A small autoregressive pixel model, trained from scratch: 4.87M parameters.
Rows from block 2, named by matrix and row number. Rows with one number belong to one attention dimension. Each number is 500 + 50 x the weight over its row's rms, rounded and kept within 0 to 999. All counts start at 0. Numbers have three digits each. After the name is the row's rms in percent of the matrix's.
# q: attention query (model.blocks.2.attn.q.weight, 256x256), inputs 128-255
# k: attention key (model.blocks.2.attn.k.weight, 256x256), inputs 128-255
q.114 093:557470546491518565515545432557439466438514516514445517569568468561512472489603521620510482393477539568473528524567421429471428529475526619458543474567513489493400429496548553493507489432515393476525520446533412554481390565484442448568415487469475489534457512536530569432477494534427474586485528554499527500556507535390588592472411534495446572471564546489550477513556482390464506483447
k.114 092:415507563534523472641458406524584493457485486421440510502490566517549355476497462525504626439476525579561551584502487500548488452569482525515454500547531513409546441558567408392525520511527471483493483521465512611496418556512486483469529415492549458451394485529613482445527537532465472499481478540469530388584465390517576433486461490632485536506451476486558449565514460514551511477523
q.115 091:548475521545590512508436448500467496512591515458501467596548576402562462493522498530561488452415566565440516509532442473455520631502459457456476478523498505464585508499443506483511620494537522475537527456488567500486457498639436479517559541472496500605462529489434547540553590482561519467507514472500417533583427519466479436530566562479500493525446606428446498514501550497398543506497
k.115 079:450498524537581507543474530576534527482455490406569465502430533532556481604515522507494460484474542523454556518467445466471486481459502562612495527499534546455394426552517449559509508327457424534448496483450554526535539517547513481422435376425512527509449533525518505562521503466507507455508527438444511532490547478498449505522406507536488506538596516490546402514478475508478546416606
q.116 077:444508639553533438398449513493503446503559503551429501505488562505485493455438578533540495424432535492523510521442462482444479452522476506569559541476522558454559488524347502498529600537471510562526530590482413412525495544577504522453437431442502486450398569455462494558555579545469512473575461518569491543464541521538493524472553511546448519470534453357464474401507464524504462511492
k.116 076:584566524457425430514475532515419495513547559562533458430492441475414474464437460479533505533480588526474487477512502451403428517512543493590509431462529480493389486551487531442531557490520470571431473456498527602546432543485455561415571522553516469482553523474482422419459499575519434497547473438505553557552467464428480446460515529498405498428469515523456527571494588547510487495410
q.117 109:508517494428514419490589505540554515500538476558495568549532472423471488504490475462468523449632483595497433473544571478439484598525519428456514665499556569486532538575514433515502568562577413468553465462507534492405454480488510463516495607503502578528448522583558509508543460543439497492529578514528465347512512451569535558532415450471481494483470416536481466485584493505485520545428
k.117 107:423532611476438495526406519494596646496667487501503515583491535468472464464474579460424539430588488484508440421488532538565528522494446471483535579583498522512553509445417494514530599457462470498585427473433497504489492475460496437458507544594444516521514462527528428502545453605445490433444547517471470492480487469559526509503423541487568607514424482498516448584503492455475534548494
q.118 076:413543473438582575410501488550452454443468478476522429494544496543453519545484543509552486497599451476460504452567444535518537474520438458655556513533538569419510602546570486482454511425511503406432517497427525540566533391538461482438504475473522577554602476493490563460449535530471552524548432582486497489528450452444504581474560530506522480576626452476520475524451477506451452452462
k.118 077:491518525539494572513446507441589475497522587555585509538529548495534457477551429466491451512514510504456375592427433490507428509533501512499551475516460428553458488513517528513541450470485424486531483514476522492441452484470504472514485414548618464566472422549487557451542452486502541514512502474425440539554496548542458517514523568442586475527481475559481464382544463509583465506494
q.119 103:437626484590551522555550555531547533518384377430561466481551483490564555457538542517451425541488478436515531569558527480527514522514433491514537459469450397512437545489570533522591489488418483552518521338505462542499533505504533442454457516521548580442550452441537525489508521475536504483484522536582417533504511469468525500435551500505586505588539534459488513561496470529497462517486
k.119 105:642504457570467513505566486515528568471383393474450429522544511440534565525503550586516431449523520476498459533505505493440484507461369475424485487545508526477464569485534562531559476483390509518491470478540470497555503453500526414489493544493466559529576491427494436496466526487507500541503585528572494493505551566527483444478528624525500465462538579530482466503439527562466532426501
q.120 102:430470566474436526585451428542508494530532551488554465552475577487466554591516492524439488443520478497522540501450489511467405458464501518484479553535530557536501474443441500517482452569459518525534506567470556460426580494435484519522498436577516540537471508439448502520519538529523507542517517524513478501494478401547484472445534497492503491504470429515527431584372470598498484597528
k.120 102:479486589486452533498456524486483561544482518490604492456523514418386544567544529458450561527475494596481523452452599428531460522545554525490560483534510514469541483496517492528427500515466495480503403532476574510470524502540460505550507517453347511485471518493488645499521559546460534489495521559509406491535487457520571445507484449456449530473410506493450519560448439559479478542604
q.121 094:482450480511468519492492455520504499493448451431431461528470604541523457491579497481503473534413516469461483482433540478526541488391546490551492515505491494499451442432467465564491507494541515397441494482449520514469534426565542478496495425598503417461603530398443576455518529506542431550478533475470475587462465362557495515482465453453530517547525483583444502459495570473482428472496
k.121 083:487541536461482485529444480525449449540436505460521424515660504565453506531513391598537523469524479418491472471584489462470449531596600502463532493568517555564453502516544546499471555512500493456475508574460424463511512490432455492527497492525524538541478427511487537525520496569459510603606425589468452439530481537418532495514478614477454428540621535418564607462499483445597526447483
q.122 108:494490572439549457451504463487589577526574403438482506566520481446494449597426514478601529406546396432450460518611502581462510520526548488544478465550543525429557480646542520495439502437515475463456491408539535463474500482531528501450513453435460528464458529436477444459462475479557455490593499440405537516539479540486483546531477523559510444488521568435448553455502484393474515488531
k.122 094:451552520512483551430534416448513569478561496379558482521508521525553501558558419413518478467497533538541587549519390558448605440422492507532467448431542413477486438478578536506503465419487451461416419482542543535512535506634503549471560468399549568493486479408467485452589489456503520544586570515542450485503445438445454536437512512511612420404519519484521584530542544526577523530456
q.123 079:405511446641468509474567491493519589518545526477468423424517451401567519468535560496486480456472582455471540420460512519447486578620505394523508476516609513494575477500566468539454478507476485422568497526449545447511539453605527473500457434611479465508567437416492493566489502531602473442511439511513476505499538489455425413588580449508576455544522472577437484493607629558516537557505
k.123 074:503461451483538508537539461455492539558460445449407483515574533591464500583443503511504454460500485473543576523541464573532546550437462527529468453506447542453516530487523594448486537485521466555426448509437551470497524440405477504501525543454526479544447599445487516521516551421486483417576515503471527535473544369511541606424504563478385466586650489532517412563549547504438559467456
q.124 105:455514494438624452508544504527525525483476497488471512393444491462484498494556478502500408529585536526494502516515435513584488604448368467464442460573524532490472532496477439555621588474595457496523484532516488559481505508504481554485524554440618522524536446529449464556474619426427544553502516544468432473546456574382389470554563421538575492514487529553520513501527523455468550540489
k.124 087:583548493449481495509527484585506442520486507432501500497497634507509564541559522524494495479432580356548535549518537530538474429444417585498546554487590604521546489456486583516549432438489518571452503420490454539463462504452507498552414593549469358535578547469580520389553574484503503507533477437452519535506606489554476474538450454555545553577489481410547454519484486456463451444460
q.125 107:590525434397553471482503577551487590523580516463485487489492408495508506487537539500407494481566441567488579444510518355543507539619496474464487484542452453498477524509482547545493513429507438595598495470468479525485508487483476473476493476478469478396504467585419585438453476470508554405529497531458486497421466468480671623459450440560557555577501492449531481549493466513473425422549
k.125 122:508437479519529468587546515549571555535589535476449483557517502455504470386489505524464527506625466452459511415473487348434490496548552485442509555547459532505499479475504514562431514465512498561559564520488544398438484532436530427505498568535510489485486506612448616475525456472500535427482521504536536497442460456603540632482527506527510521453445459552558590513422466574519429428476
q.126 101:445403481554526542548407488515528574427479431572480517507411570526525591486557369439404497526626554546456576452555491601530481496519475534520456440437381514546517473435499510452452554480460476500579505547473511431498522543590421367602495477604572565473501404462547546536486486400511573485457542454423528574487462526585470470523519473448558474425460555503528470517430483503481441458516
k.126 100:502446432487439498544420480540474510491570513442432450519490569512474579536510421507406512415601408573402558499475568581537483496512567521467515533484481565486485440496611558499462575481534534508573467552521564524447485464471433375480448415498513592444440434603580604453528455496490527396490494517516430445585523521489491593434447483510454553497508570476492468580479448564452437508538
q.127 096:530520517544545497429654567519513496433529529492566488437483473505471418474508512434401472625502498516461454474423405448550495447451441414422439484480550567545373501507443454520559433486551497383487549497486530464519535462507500527498504518444552433503566515474474528547384476500547564521452468526535511603452449548423512549510583572579507526554492502528513453561518447502547511420486
k.127 089:588418493438432518553471586426459495548444479573541480401507507466473470434518566522535487488399512441450467454544490452367511529537477504560430484523615451536545518519388444449559503482487521609495552481454598509580519500485532523549549520527475415558566538490569548478520497503516420513508522523412527452401546494503509490479486530551426508481539544556507624541484559433532475503434
q.128 092:536534538469493553493576604567539568546464464465443481476489409504493554501451503496419583503488451590488441487478381599491445412518505442446593552464505502436534465575454532550555451460523480517464395485436487524528510412412463435526551510499501510532530482471560445468512424623505470466526497448519457568467508426490477550496504533462446474528484515461522489499486550470550476485509
k.128 102:501527510476453592397558460434525512476543533488405509462453463399497430524545469506454485454595499520569393394460527586515493515502522481462501455468673482512546481586555482479586577506548532525470403498457504555387543501465561570468549502457454474513550538524601409494477535534434473598587485489502483564391539465513470378519512525503506504476482580427538539535469547475546526521486
q.129 093:514509471459501590453455462565581475602530588479531489472514545439458481500516510497510462532575454462576415524600486470474479429496514469548517521521498482545485463519515511429529574540496488558594512550527502528520457496488469583535492611618499543553462424514486417477473445445442529573457455506432528650572433460582539479498565507537410469447457397544578363415508456541513561531528
k.129 091:514518500500433538518541501497481432512419560443545533490504577565459430324509482416470486424483474511535532489557510438452510449471567548428487583529501535514516445487557500473468481538449562446442532514452481497468580463485467479546450500483421538475525599490491454511546598520566461492472492499591508444482511430482558436437456500561423628490519470534477465562485500574544469489591
q.130 084:396490435507562446484491437503553493549497460477469521423387560535436476513537521435553531537564484513497549585534527544519538537431481455524566571451484588473448496485559491550452500481435479528602400483566395542592406480504507538507568485567445524552500472564464476506501498495608530493425498446534493526477455536453503467557484573597608450603538485481507530506450513518497470451474
k.130 092:498479460489564531480491458447581578541465572475507486556468442482481584556493494549501574465481471493485636502428522528606508524567436469495563460433519527461444491521615565484483517466509386493549525599642483494490444485574436497521553520481463550462431467421530516428489456531571412487500500484519555578482510570375466505448501487533551416529421434464508461471470543552462521425495
q.131 100:488482438464457470516546500424378483527540497501409505448528493477510562534454579554561508494483457485457455556436537385506505547503506459470496548509449503539483451497546522567507533403459496437436538452479468468556474479623451443517501468490483546431546477445502556499516472374584550461539421448536513564410467489552486462548509437594487474535516554534528549487414468548511595493612
k.131 099:496429532522503533526505500523453512572490570469544412494515425458542563502459492459545507550442529448469507447458469548549477440557521500477411556500588401514517478430440636492553431476483525549565535528465504521470413496508526446450446451505465545510523543454465534450536561548481576496515494477562509489463437538385554565504474509498448628467502444466496472458501558542465491425524
q.132 098:432530447517501629452499560535471454493503549508471441514509532518554508573444534483445442552579416465529500494471588527452511498504466508535466523562447487432491529509456431481506431533536432537506455504518459478630521524513550550486528531481520434456477555498395562564537462552572521525536462531500527486615463516465497555440401474561480420452424521400482530473492483518518439563441
k.132 100:492543531448472519532535426514537486508567501457428495551539524446451458479479551481479486509500475491503573397427516531516471536415547567479386557418482546543448536559502460542599454494527484541488546483508424421501528390518584551504537470565520431458463552523460578511490457481489467398425536616459550486478416441524435516541473409455554502564509413464542585383552495516488524569494
q.133 089:522572517526448445487586637447520500504575599396525567485441383478479472480480456509463447540455516549430496496447522474538546529543547486540460500537577487462438420536512523466566436449512475521450472445562458548459514540458530541479451445406550485482463485477494526552497536526533584527556456664505485575495451513511546563519386464456558543512572467494504446504514582476504463368537
k.133 090:492488509472519481499481524557548405548463539425520536515553503415518475509480480546425447466481478489468424401559548404528493523590548490481532512489564431503551418459375574461531563484566533534467450513565491477499430468506508482445576607447509534544426549512538569547442571556514491483463486464505394471435528510492479559516368524621534513511333401485412574560576495533452513493616
q.134 100:493418493412533485493463349488562566502417414547450544524527513577502539489467549454419608569493532435511433504535556495563565455510494603471489481498604509498481508480551535432454501472487509574547555480474496570559473608511421437496441588529511498444514558497532472524548431471567437515448643463541552501527424461409500479485482505470455548457521454597392435568513484519531434567504
k.134 095:523467427435507523433546473500554480462540459501459626560592503511507487507460476490510522557512428486471485537506485540503480456470388520428444497555550506525483467482628388544388505561486591465470408411533512587513601469490541464508520551521548473442524537423476442564587464426511435458515519576475491558411522521555530516553521525470467579445596550674558406577464515479446499567473
q.135 110:565426509530512539485571521450516530476494523516505572495466490482495545485555560541505530561507504455495521533564518533500554498407506514532494385510525441373513436502421553476518436466528569418436503466467502462432501389523569586528536481461442466550545429597570391533576423595451418523482550501479498496399580609522438511564446485566444457507493498436516544393458461572491587550544
k.135 104:525450500456533511577504592581464505445538527486555477379467434487465464510448585528496423462474442536551423497610508496456591365519565611530548466523506526456507497474530446517442599497517434482449333494558494465495504377533438570478464467545540489534529506529509556464563513528524558425494511498504420510494540493504552414433466541595479539485458476436448564442507399423529564473470
q.136 099:464490448560436516500538399439453526515522499446440495549514535460525438524442567388441576516468510502509614464447511492457528538418559547522539583508490427466518526443453465468501471570452483581473513412474608457462375528507558520553540564503525539484496469474462566492439474516484491470533383442469578442517391539536531494501579477554463580515532548441516485545482552432543580544413
k.136 096:478468440451410534504518539465461535522491490493473487435602530530498495483438494544385541524460592489431497501548433425534498563526494452509525487462425538519506564496524486505507523469493604557472573521429483502583531504383471545530515485548498439468464583461473468523412529440548591617477517520493432614480530464488605539490446467481477504359557429545641446599423456506536486478513
q.137 101:533484507507386438383421514538455556426499529438543428560461455420407516546538450606544597508454454499438466398481420479529533488468454470520418472539520511513518440497449462451589479497590563455492579508523513596596439514448540481502528447519493599545476474416573632527487570549494467445499482519496486536500473618588589443506484479404440455491517388468424493578462471531462504475447
k.137 100:515539549479519517425532558449442586444394441479525569555539544545465515577608450532494437473517549445482468517490435588580426495539489471503504492449530450531426558490408481462516474546484488495533448576576522490515488559490362527471499599519492490560410476491499444479535496615478591473482505510481483502484455525578476471541456518473476456537443541579486562521513479501490482534518
q.138 106:478540487552531600445417470545457481489472588540495574545494458491513498535512512504585433416463518534519537558442456477516487458432591476454491535497494467494547523543422568513518484495624482511537526545441569458507517524437492549419487479569560532495519471456605510456527506507516467507609527509439498429604556455455498556466521386477522383435462535617514519518403497511478459543504
k.138 105:484535553551430487535568437601499570461505588529491532494470415515439471472499448568522472523536480558457471497536481420478560544518561493491473521389565546513434496477483478380467434509489480528471547518529505596506510434512590523569570553394463518539493444512512477486487431534518479492537539508484459469456515402590480477548538537459501516565444597653532409413423504400559503480448
q.139 091:529568476540566478376474482537565498494510411557414484407527584590505496507576409510579472424473472487426538502519459505536465467496556562494448500526446503512428548502518443454420540494525465455496496551546528358554542589485421513502527490549516396476478577569556514539470553496492434472514413537486506433506441484596508504474459539546497494435490426503463571566555472407566455514538
k.139 089:474488529523491540441484521497556461484580453419529508464406459537548638421584513560529531617476498473405484503452485620457568503503468523456490507503464440475510592461476517513451523441533429534516551481466467501533637609503504456536473488507455492623478561534528508540491458440514506520444457460461571440467515504505531424492438536433509453541461504434492551500593434563601466490461
q.140 107:463466508515507539472475489464547526441495513401452470484464454460534550446476570487496550499530525525510450566567562500507543542484492363590478444503537484520579576625532474475512431515488566401497592495452507524492455582409459531493435488449533581488541478458513560550463563517548429565498489545427543496544454474517454483558558505563466499432549547519518497503585462523504453543396
k.140 092:492502474471491442444453530455434495535529444508541457494403543492491518425491583462619491520565489528522451558461534508384555446497454426556478520431511523593447494457469476465525562507479430563519396511502572551471491446565521542496460569536521476609456450456542412551536520569447495492438585497435526521542419513443465479474475541476568462494375535503504452560508573506454498533503
q.141 091:505564459505460495456418463619456421524550516504359584428484429514398518490533453464511449428532464433414518434458520510507528563498538501441486446524369430500493450469494566584477448467528540561476530486553559558563502502504591531473490444536505438391445532564553417526471542450511446603518534491504595498524500488483483538536442457475478565460571506483561530548518622509522574464468
k.141 092:503510467491582470466480478527621547634528517570414554549462510517465593525497522495499540495476485585544483513563494472520576479468452461439515508519479437457461508529461524463512528455573519486439469443488464527534490498557635475565512471468567406459463512431569416540464441364533495501588425559520486462469448449489405431499463486533498493518538464501461563565492575518529596550500
q.142 101:523424479522467476519586591523503452512508535483537523580473450423599508508407522544571436465439564430498434490467529455491530466515584550481391589414534469517442625508544520513423502409488516559496561553593522413490588501591546510559467474446478463419573465514552601438427517487463455460490552478469453480492601500397471492531524492472435483420462533499412522453497515446490530618520
k.142 094:575481511546470540511552522532534505579568385457565502469511452508587474451562532477528530571528541512437530523465524373441454435519558428483451438524529496433550563459404527512436455510438491506528539445460563497536572480506469485495512548563434459532502544528458544469417499476597535579525498465477567461499465524525537505556611477568536447544544482498491496394457576549559596489469
q.143 085:513493543493638603500520530548466466473500508559569456464487490570526508493467528509519517411501509548600445452466439508621431464599517400535456600504461465549530434529559534565394551522528460532430564537462484438491507430480419562496417455562425396487534613532438479454510564456565577538487447535502517520523485507507514556503523453519485424562573538392425431506558442550451463482516
k.143 093:486455531467580418496475506488458527532425593503596540487603599524560455408596522475535570578563521510479587519593551669529478503511424403449448459580454434542487442508582501495471506516508467491585529457473462516537535548495598487440392474560530536458562440480511513539462465477525423426437468561557435509559466553474525520560561424483479467441524421443516552519474431494479471491519
q.144 103:442530564504468464572515468561498586482473529466511472474581465448549481508570576517429427449526512473406444549538560507500512559566475530477540550485466582451472523659494487416540456497510617493485397601479513568550442492605426479633430510535503550476465496446455453476526425445570497506520427501500489560429607543548482532384491574402580491478467437562466551576476514452579492537540
k.144 106:505535559432541539545482463473568414531429444515548476514507456488464508565445502444411515409572454475446463481559511554447515626445473531482597519468544512515432533515478544482579455463511471426531471454453607438493521554493482524478433581618456506464489624552578509461531573608552503555574509502524476536431529529628415492542519474488550477490523529524509512546495577512538507485423
q.145 100:439531540545501593502512445505487517517448396519545491478531488367442423447528526513555509415461491483514532450478508430410602555519487516452427486550595489454494529461549481449479511518558452521515592426451441598551505439458531496637450598474522554595403508513537474428496551446517502596506592426467428508612632435534525475482492480569523488489497584473540418513560410547428455524433
k.145 109:491675512559554521589486512530496655522479461506505520539528435543512478453550518441512438421532506467513469509560518490510515618445525501450434475486563487482506556448424495504475402422467502517549440501505436636462529565518500452480380599475494491513490542497562381466473449428429498483509462486500438486536517507496497527453421383542471611521496563527541508557528484409464463461512
q.146 102:510578475462500517494545473489490540462435453475575467544438491513567499422491569551505550463479609451516588492498493543565429521510443499602545545521474537440498431570523446475460366578538603486479564448450523476461443495472433513558486499492405449399486534510514418486421492438511533526545484498492536548540542508431535466432471524513398449549537511425578591573456560516451473506434
k.146 107:442495520497531434429601458519426475501402492508589504514575542483498433463496499512535550601485497471490519501539474459415542523489470519546480468578396527532470463538487493543493481484581501481520533469441495444478502532490550572482476495479492503396455439509482492517506396620502488488510408461395534403537516562509513568427446437383555382527540531535509544469500437395594532448485
q.147 101:424452474527437508453429531463463547525557551467561424458579521532615391527577503495469561474428575572503658485457399529504395472582575469567446524355406551532496533575557611504478529483446496499510538479491522468453569380537539490520534420511508514568431477405519487423564499493544468538490515469520534536487512572434550455493559582466423502468441441498466473550494430523507533514552
k.147 103:528550570535396557429496448402446473488461481521464472492467485443412510560479494482475595474573450553521540532519508562467381518529537576508456510441471455520489511555563576552442471540489532475481519555444437480563529535502412566503416498517538431475508440528453523439510459381422502534534500524440577524505533575448418554480457573431426537512453485448496521523518559535563475579463
q.148 097:536559528567457544549572461370555541552554590585491436485491501477519534485515442433472477534460498584474450460512500495440588470476355578531532482524523504520438477455401417470499416517468457405439367492452571461435443587485503569485425546513529520540471528483447475483553458516422483529484469551490391515426445454452445562548520382523522547492537553467512561533503464457526536491486
k.148 098:552428515484581453507508538476530437520540575496476480482506534586487551534464530516523584503538450510492508459481510532509527583559482584446513528497365503370452433507498397413459499488458485503452592554526447536557440463510561549466424527505449468556484512527519456572538531522558438535412451463529398560552466497468484481581510533524456625521410584542454539542531490451509588525520
q.149 096:566545594550448461623554454526494528570473465386426470499536541476464531510547425445534472562438519448497543542496477468531438578403536475570467493467530519493508469496582460498530504531544471548478505529508417426529606535542542425481472456368472498440538493512514466471515476513474451524464510563543489445431464468539499567471548503490522509557514527639535570584597497490487571502531
k.149 094:511587416587473502541472455460559463464479467447492479498428546511563461586543490513589536478509600476421490535536575487505499494553472607443555413497431522521498455529444460454451471484565515535418395464560425528551464480483484408473502451437500484439522480497446549445435391503516453424455419523599435537477411501466501482477579467546555530581502534462558493575522436584467530528484
q.150 098:530498445541578516544548510535552540506474403538486638536554527401560520434431416478430528497461505530584494549564446436523509477503432486519506524486585580504443628411556449458457486533470458409499413453559409446515513485636583577547573449438472455461586572527408562615453515488478432503446495508478523443536571537430483408431460461474560539591429517474457444514546579438484477569445
k.150 101:495653501531493513496477447481501477507565472447446474572552507435490443522438523515559468469507458521607510528459366522513467586399462483558542511638556555419503582519482488497396457543510445511562435415534525474461578518435549417438460584507521387533512491586538544416466510640464544468548509413473497485532504493522534474537416478561576456549532522500514511474521484520518522408425
q.151 104:497517608559581552505463441518464503525527543531500480503507528551453478541483516495479434473533435517593489450537482475694452460551578576543536545387523524544565428487512410436509527582443441455513479461508465526477516462429413491533537460510504528479554454551588528545428539393466524458514523513533433573474512562595488442577426477485412526468526484520597530485470534511569518525507
k.151 112:574501570472446573498440651495475475561480465515451536472392540462549466483451498535364567531531575564647530494421520552456498442564473520464465550515529410513575464426539474526508598481529474546587489474438504477444513475470494582506560492437475532365536491514439611536574534429424485477480463597515473586470538524539555495514474467494459443500512523490503450455430486455544503538456
q.152 102:458512484522505543483528492486492507524512477492510576444453584470449515618502545559453464536487408401501561550550516462393487509472505496556502477478578522535461596451503549598518490489425537615497509515492400489562585473497461426482543417562463548485554570475473502463500446429490453443463499419481550530528544438525637542499501499436570537523466500469448480469486534536541502495609
k.152 100:448527515513564543527519499486518564465487468407474447582536544471508577498527543567536540466466497491526553517414473390540477420578552555547471539555576482540500516508572516466453497517469535496532395507598403517549452484498504451466506488518504517448540500507364524446493517476479563482616511520384430474382407537541458558490511594539547470420496428487502515471503506496558445487445
q.153 106:458482515457398409400547566521530386525483443480518539505610467480561569553416463515407551492586617416473575447429558491539474579494486555476492568499457499430520509421524556486433458472622483464436550548539520540480515515539517408420515530507506366517525628501494498482473543460418412418433486510485472467481463446456554412476633555496565502555506554518519553464457457510574502465459
k.153 103:581530550592537558458491524504547566493438521563548474536487606449493512569401514517583517464402484385464490417516526527556491523541494455498554366441428548489514481445483450523570442530631444497525549542476486534513487525450569514480559403466494474554478507489531429544517493551560545565491503497529550516476433382496523469493508462434439530438573495534413528513529447590450445493528
q.154 103:456467497401616590455521573557411503569473469541509484478582494437532593391539508526541461490513467496598455450412501548547530498508490599426553483452428530540535510494498512562545556498497564499548464517465564443460491499442465510483588519512470440562493553491414555445555596462401567521576497511540460518531437461451493482539414497477525488446474460572493570504545540590557530540548
k.154 105:413467446449584530554533500574457457511477499510537478458550486499468563447514547476537519475581521466563473513530551548500562577620499537483525529430503539483477443556483550475466526468506494405549469553509513433557447552539500423471558585443469394547578457473490518557476574447544518495479613425433577454588537488539533441594506481509541488492441489459566440541556567500448562458523
q.155 100:472518473494511478515440425493473464450614487409562308516464535498492456452508532483475523480613482463521465488459516526471468503518487502503459500459510476665432524530505489557514506451629323438581501500592495469500585453492549495542519499533494439559528473446468399438403521513520454548450478476514501446438538543530484511542509437508503510492598569438471457447558475401511538582437
k.155 096:530554543499542470599457470465505524467479517562458442606555563475500528471560529465518494531539487488513479494469479394516418477465451511561483540503557492444522466484392463484615506541537509456509535475461573597521531487468482430585476499579556593445529502451538510551453469503450485532516493638515452522473449638360539566447573497433500467509550523506607490489441602437578503419521
q.156 103:433482427675540537474478472506482530469471506517467444435486504530497508616491443505490504413460435580520510495572532577475464534597559501546482515561518451489632476466426517510524528610519441504451460489515440500476444538457489508476505467408494440584459536496482444462499499463511602516510497528463528537419407466435507431484539529412469613453618482590494446542475514489550502469444
k.156 098:509484504481476521465472554555478492553548512535556508495499525555465592526483449610513491570479448503443431470548551493444436456527445435575501394426470469477524442576466514484501540572409525517428469554497514379483493502552548402443474543428495552491530499519443492538427476522505516501491425418531428513565412462525528535528506527504474494449559529564497538580469384542455473369527
q.157 098:570450597526466454436449482523432445457525506480556556473453406540396558487544564533563527617523515552635411421489525481554514442498544485455571460535593506531439467509481540523466545518516493565508494500503439485447448474552520524582577531523383509514568456491545454576500394519511516475437483486541468623441563433509503487444536520474541517522435501555499395477518511519374419512480
k.157 100:457452506509530504578422493442483511487610485461572511499469462562507436581469481427447532518481412540456409438522357456606466507542577566489487506519538570502504538541512554481506539515540500383430589538478630505473533502565467577503489534516472495477543580576478449529468491433494548442477493444537482496497511545522482515612550388531554530458500485440511437535539461499538480544498
q.158 099:583522523483505424514502515479535447537514501487507521524482496541479454416579497472417577476472588462583516527465620549480570527503381434467460569529467543498569515474479458414434416490537464539554424492531493475552516560562568492467464541430439512555483458469510542576546558452485482446515557648515518535447538546509419480606532408522582479412535442512522490453574541493445478453479
k.158 113:529389477426523397515529424510499478502512458550410564551496554585499460429488526513496549495405477494545591523439477521430484623457411416502473569613504544495548531548484507601496448544471422499516499470465492478503507570432494530532457481413489497472570453519548485473559536440447572490476439543604477424515498492578599508539555559461483406466460481505403430449522515558570479499521
q.159 095:470424544476470543493563481499583536528504467554450510478507450517609497512513485482531472639497474485554576555520468588444444578559507527482519518480512466490463571507445510595484528555481439513527457428525444452453457515567550542503525633574474519533523488497564430557425441527471440512477509511517573515528542459504553434590525587579431493531492501523444458489509441523520520441498
k.159 093:435482477522451533514466449537484551493486467517520600450541538477491492542472474518436477479489435518639374528486508459482502531497511489423533495460426638439492535572510549578462472507478461472540519381585505544389514430558460497513473439541463457513548545473490493552583490558511423515549514441537537516529564504522522483492582506452533520443591453467444475510487556524493569557571
q.160 089:482475536504524493544536443500558490494447471545451466413506473565565505538542446546464422483515530504500472497467464429481516485502404521495443521628507507573511562397583575482401577522639562420502561482496562579394506463549481540474499490459542533578458454643569493459561463432498501489519484540469431482635515478477493462465402469455612484492616477531536522472472506528597478407525
k.160 095:549433459468515431485452457494601519551520519542468545529492585543425604506541466521510502545429530568503522476468560578470458466391509423455499525522404434576433551417573518469461529565538545513477508528513437447500492534449507506478569510504458482564459576513447411519456485408530493547444476527590456532513471470468569517513496389467410634494506545496506438517535499497548450501476
q.161 104:474501472550391573458483555538483435491491557388526564503422445455445551505510531507454422564472492422435480547562512450401567505561505494462553441417470481504528385484514459411535545460407580513534536576538581439459527495462459454485548461506579517513490487524463477400495525440529500522485516560489510533438439497539513479416555560478422490502438417516540453517509494543395516414569
k.161 100:409613423485485461531541531597382455610519523506565494389495469490516555521511508482431508505458548513435602536550481485477502458555605580617565452457471504436500545430415523450528613452417509538446556568541552420534549487474441494404502576517569484555505500579486564527486546550541495578526523477496514501441404461502427447431565450555502459544460505598405516528452450432424514479590
q.162 105:529456440543513401473502463438504577486470482637551434540434541510477473469531498565524487485409468534407540482577431423499514477486477455370504488545547482573399439511397520464506453503492454493469486570438539531451545540441426500485455536506485463492505457600488481421561533536491528465473494609459580517582409589489493503446450560476548522567527494530406485479464555479487514512540
k.162 109:495434453532606512433517551490491524442469569475521527523511488522599562630499520524462542514493536529467494583521452441441473419516496507551532417579547447424511492506452449444464390515508475496495496446477608557569477477575444509445500466428537506458399462489504514434494543453503453434566479511562503429480563526539484424532414551528510538526523543494488595524523501500543481533489
q.163 097:465411492488462526435497561488419434628502446465528563591513459441541511497427434494556541492536569493517436470500546475466475550563489490583441512455548506533571463507440435457440591532515551461426476493447515511470541539573483480451473491602510593504432588484538417515471522522532508431492570426486547544486425495483490582410448497449469525464563534511494482546392514501447558493571
k.163 087:530503578558513505509559549525508459449484456547453519458524469518465434476410519388536460520485484414413508558598543506425413586510513437469510515430563450529542454506448500517538565504454424522499494465563538479550560487571519490485548383513508499585506445437449481538462504650519498510515463401445615560447399427484581593525471525447517564440486564521505450558501502446493395451515
q.164 110:547470527501485383510492447542518516567440416451485467551506475411463522491543522567493492494531560561467559467462451522521556545509493599569604567444572464508597461404458485454553490460498622475542463535433505420539471531439511523524505437478476443477564491436563570485572507492571490501475541410481620460558575506512531511463507460604585581544495490483469502411528533474421421488403
k.164 123:451433518431510511564543485527501466503483569542512445430441383448569457538546439462534475494604452519472521517501515501534561505478595499446529575479463503466471452448620514531530538435527509547422481509497539461387465449479447539483492392479574496422497601550513547457499444451517564522475555501518573446475609411534568563523486545456558474530487496564457442524541554496463481537534
q.165 101:489553392413493531515494447417515481449540448537468519515505483457548523454472418424449550456462497530567499439508488586558422521500456552426507503482538450524504522475572423446487530482539413535514514460575457474570545577553509506549497524494553545463600538520528430471441492524440549464501530525482541482534567587463462595547466442479508557503487538448513436633454456489420443547453
k.165 089:460509465584470560539447456533467498490457509486548468436419465624435479557488471395513570527542490525493520518487488469626472519510491455456511515490532515541568419466493475488478500528459576514521491437477485491368469554517402471530457420500479477511597486493515540473537540517483508576448493499469494506553484438540559489499523497536582577455502501571521526557501455522484548595574
q.166 118:457431513461508470549596578575427503505539520480569465445510475559500525515471467518421488471591460457458465551440472535483460476590500471499577406450456480406475465515449535532510533584434475468524529490505478625534545460541514475487540605477464380518526496559467507512448495500461554463456498483629459466465552503543493479522538467527502476437445539511456386518482576480517509591608
k.166 109:506498518530510501564519530477584531558531508505459479464451492473493433458486549500427434448450477498467540488547509493521534489429558519526512421510581501575511506458477504514486592576498488479468550523525450430473438501485409602477553457544515467614562528433531485518594576531476496419468572437484533593629491515448381506522487526545548528481525436435552519512484574558443544562589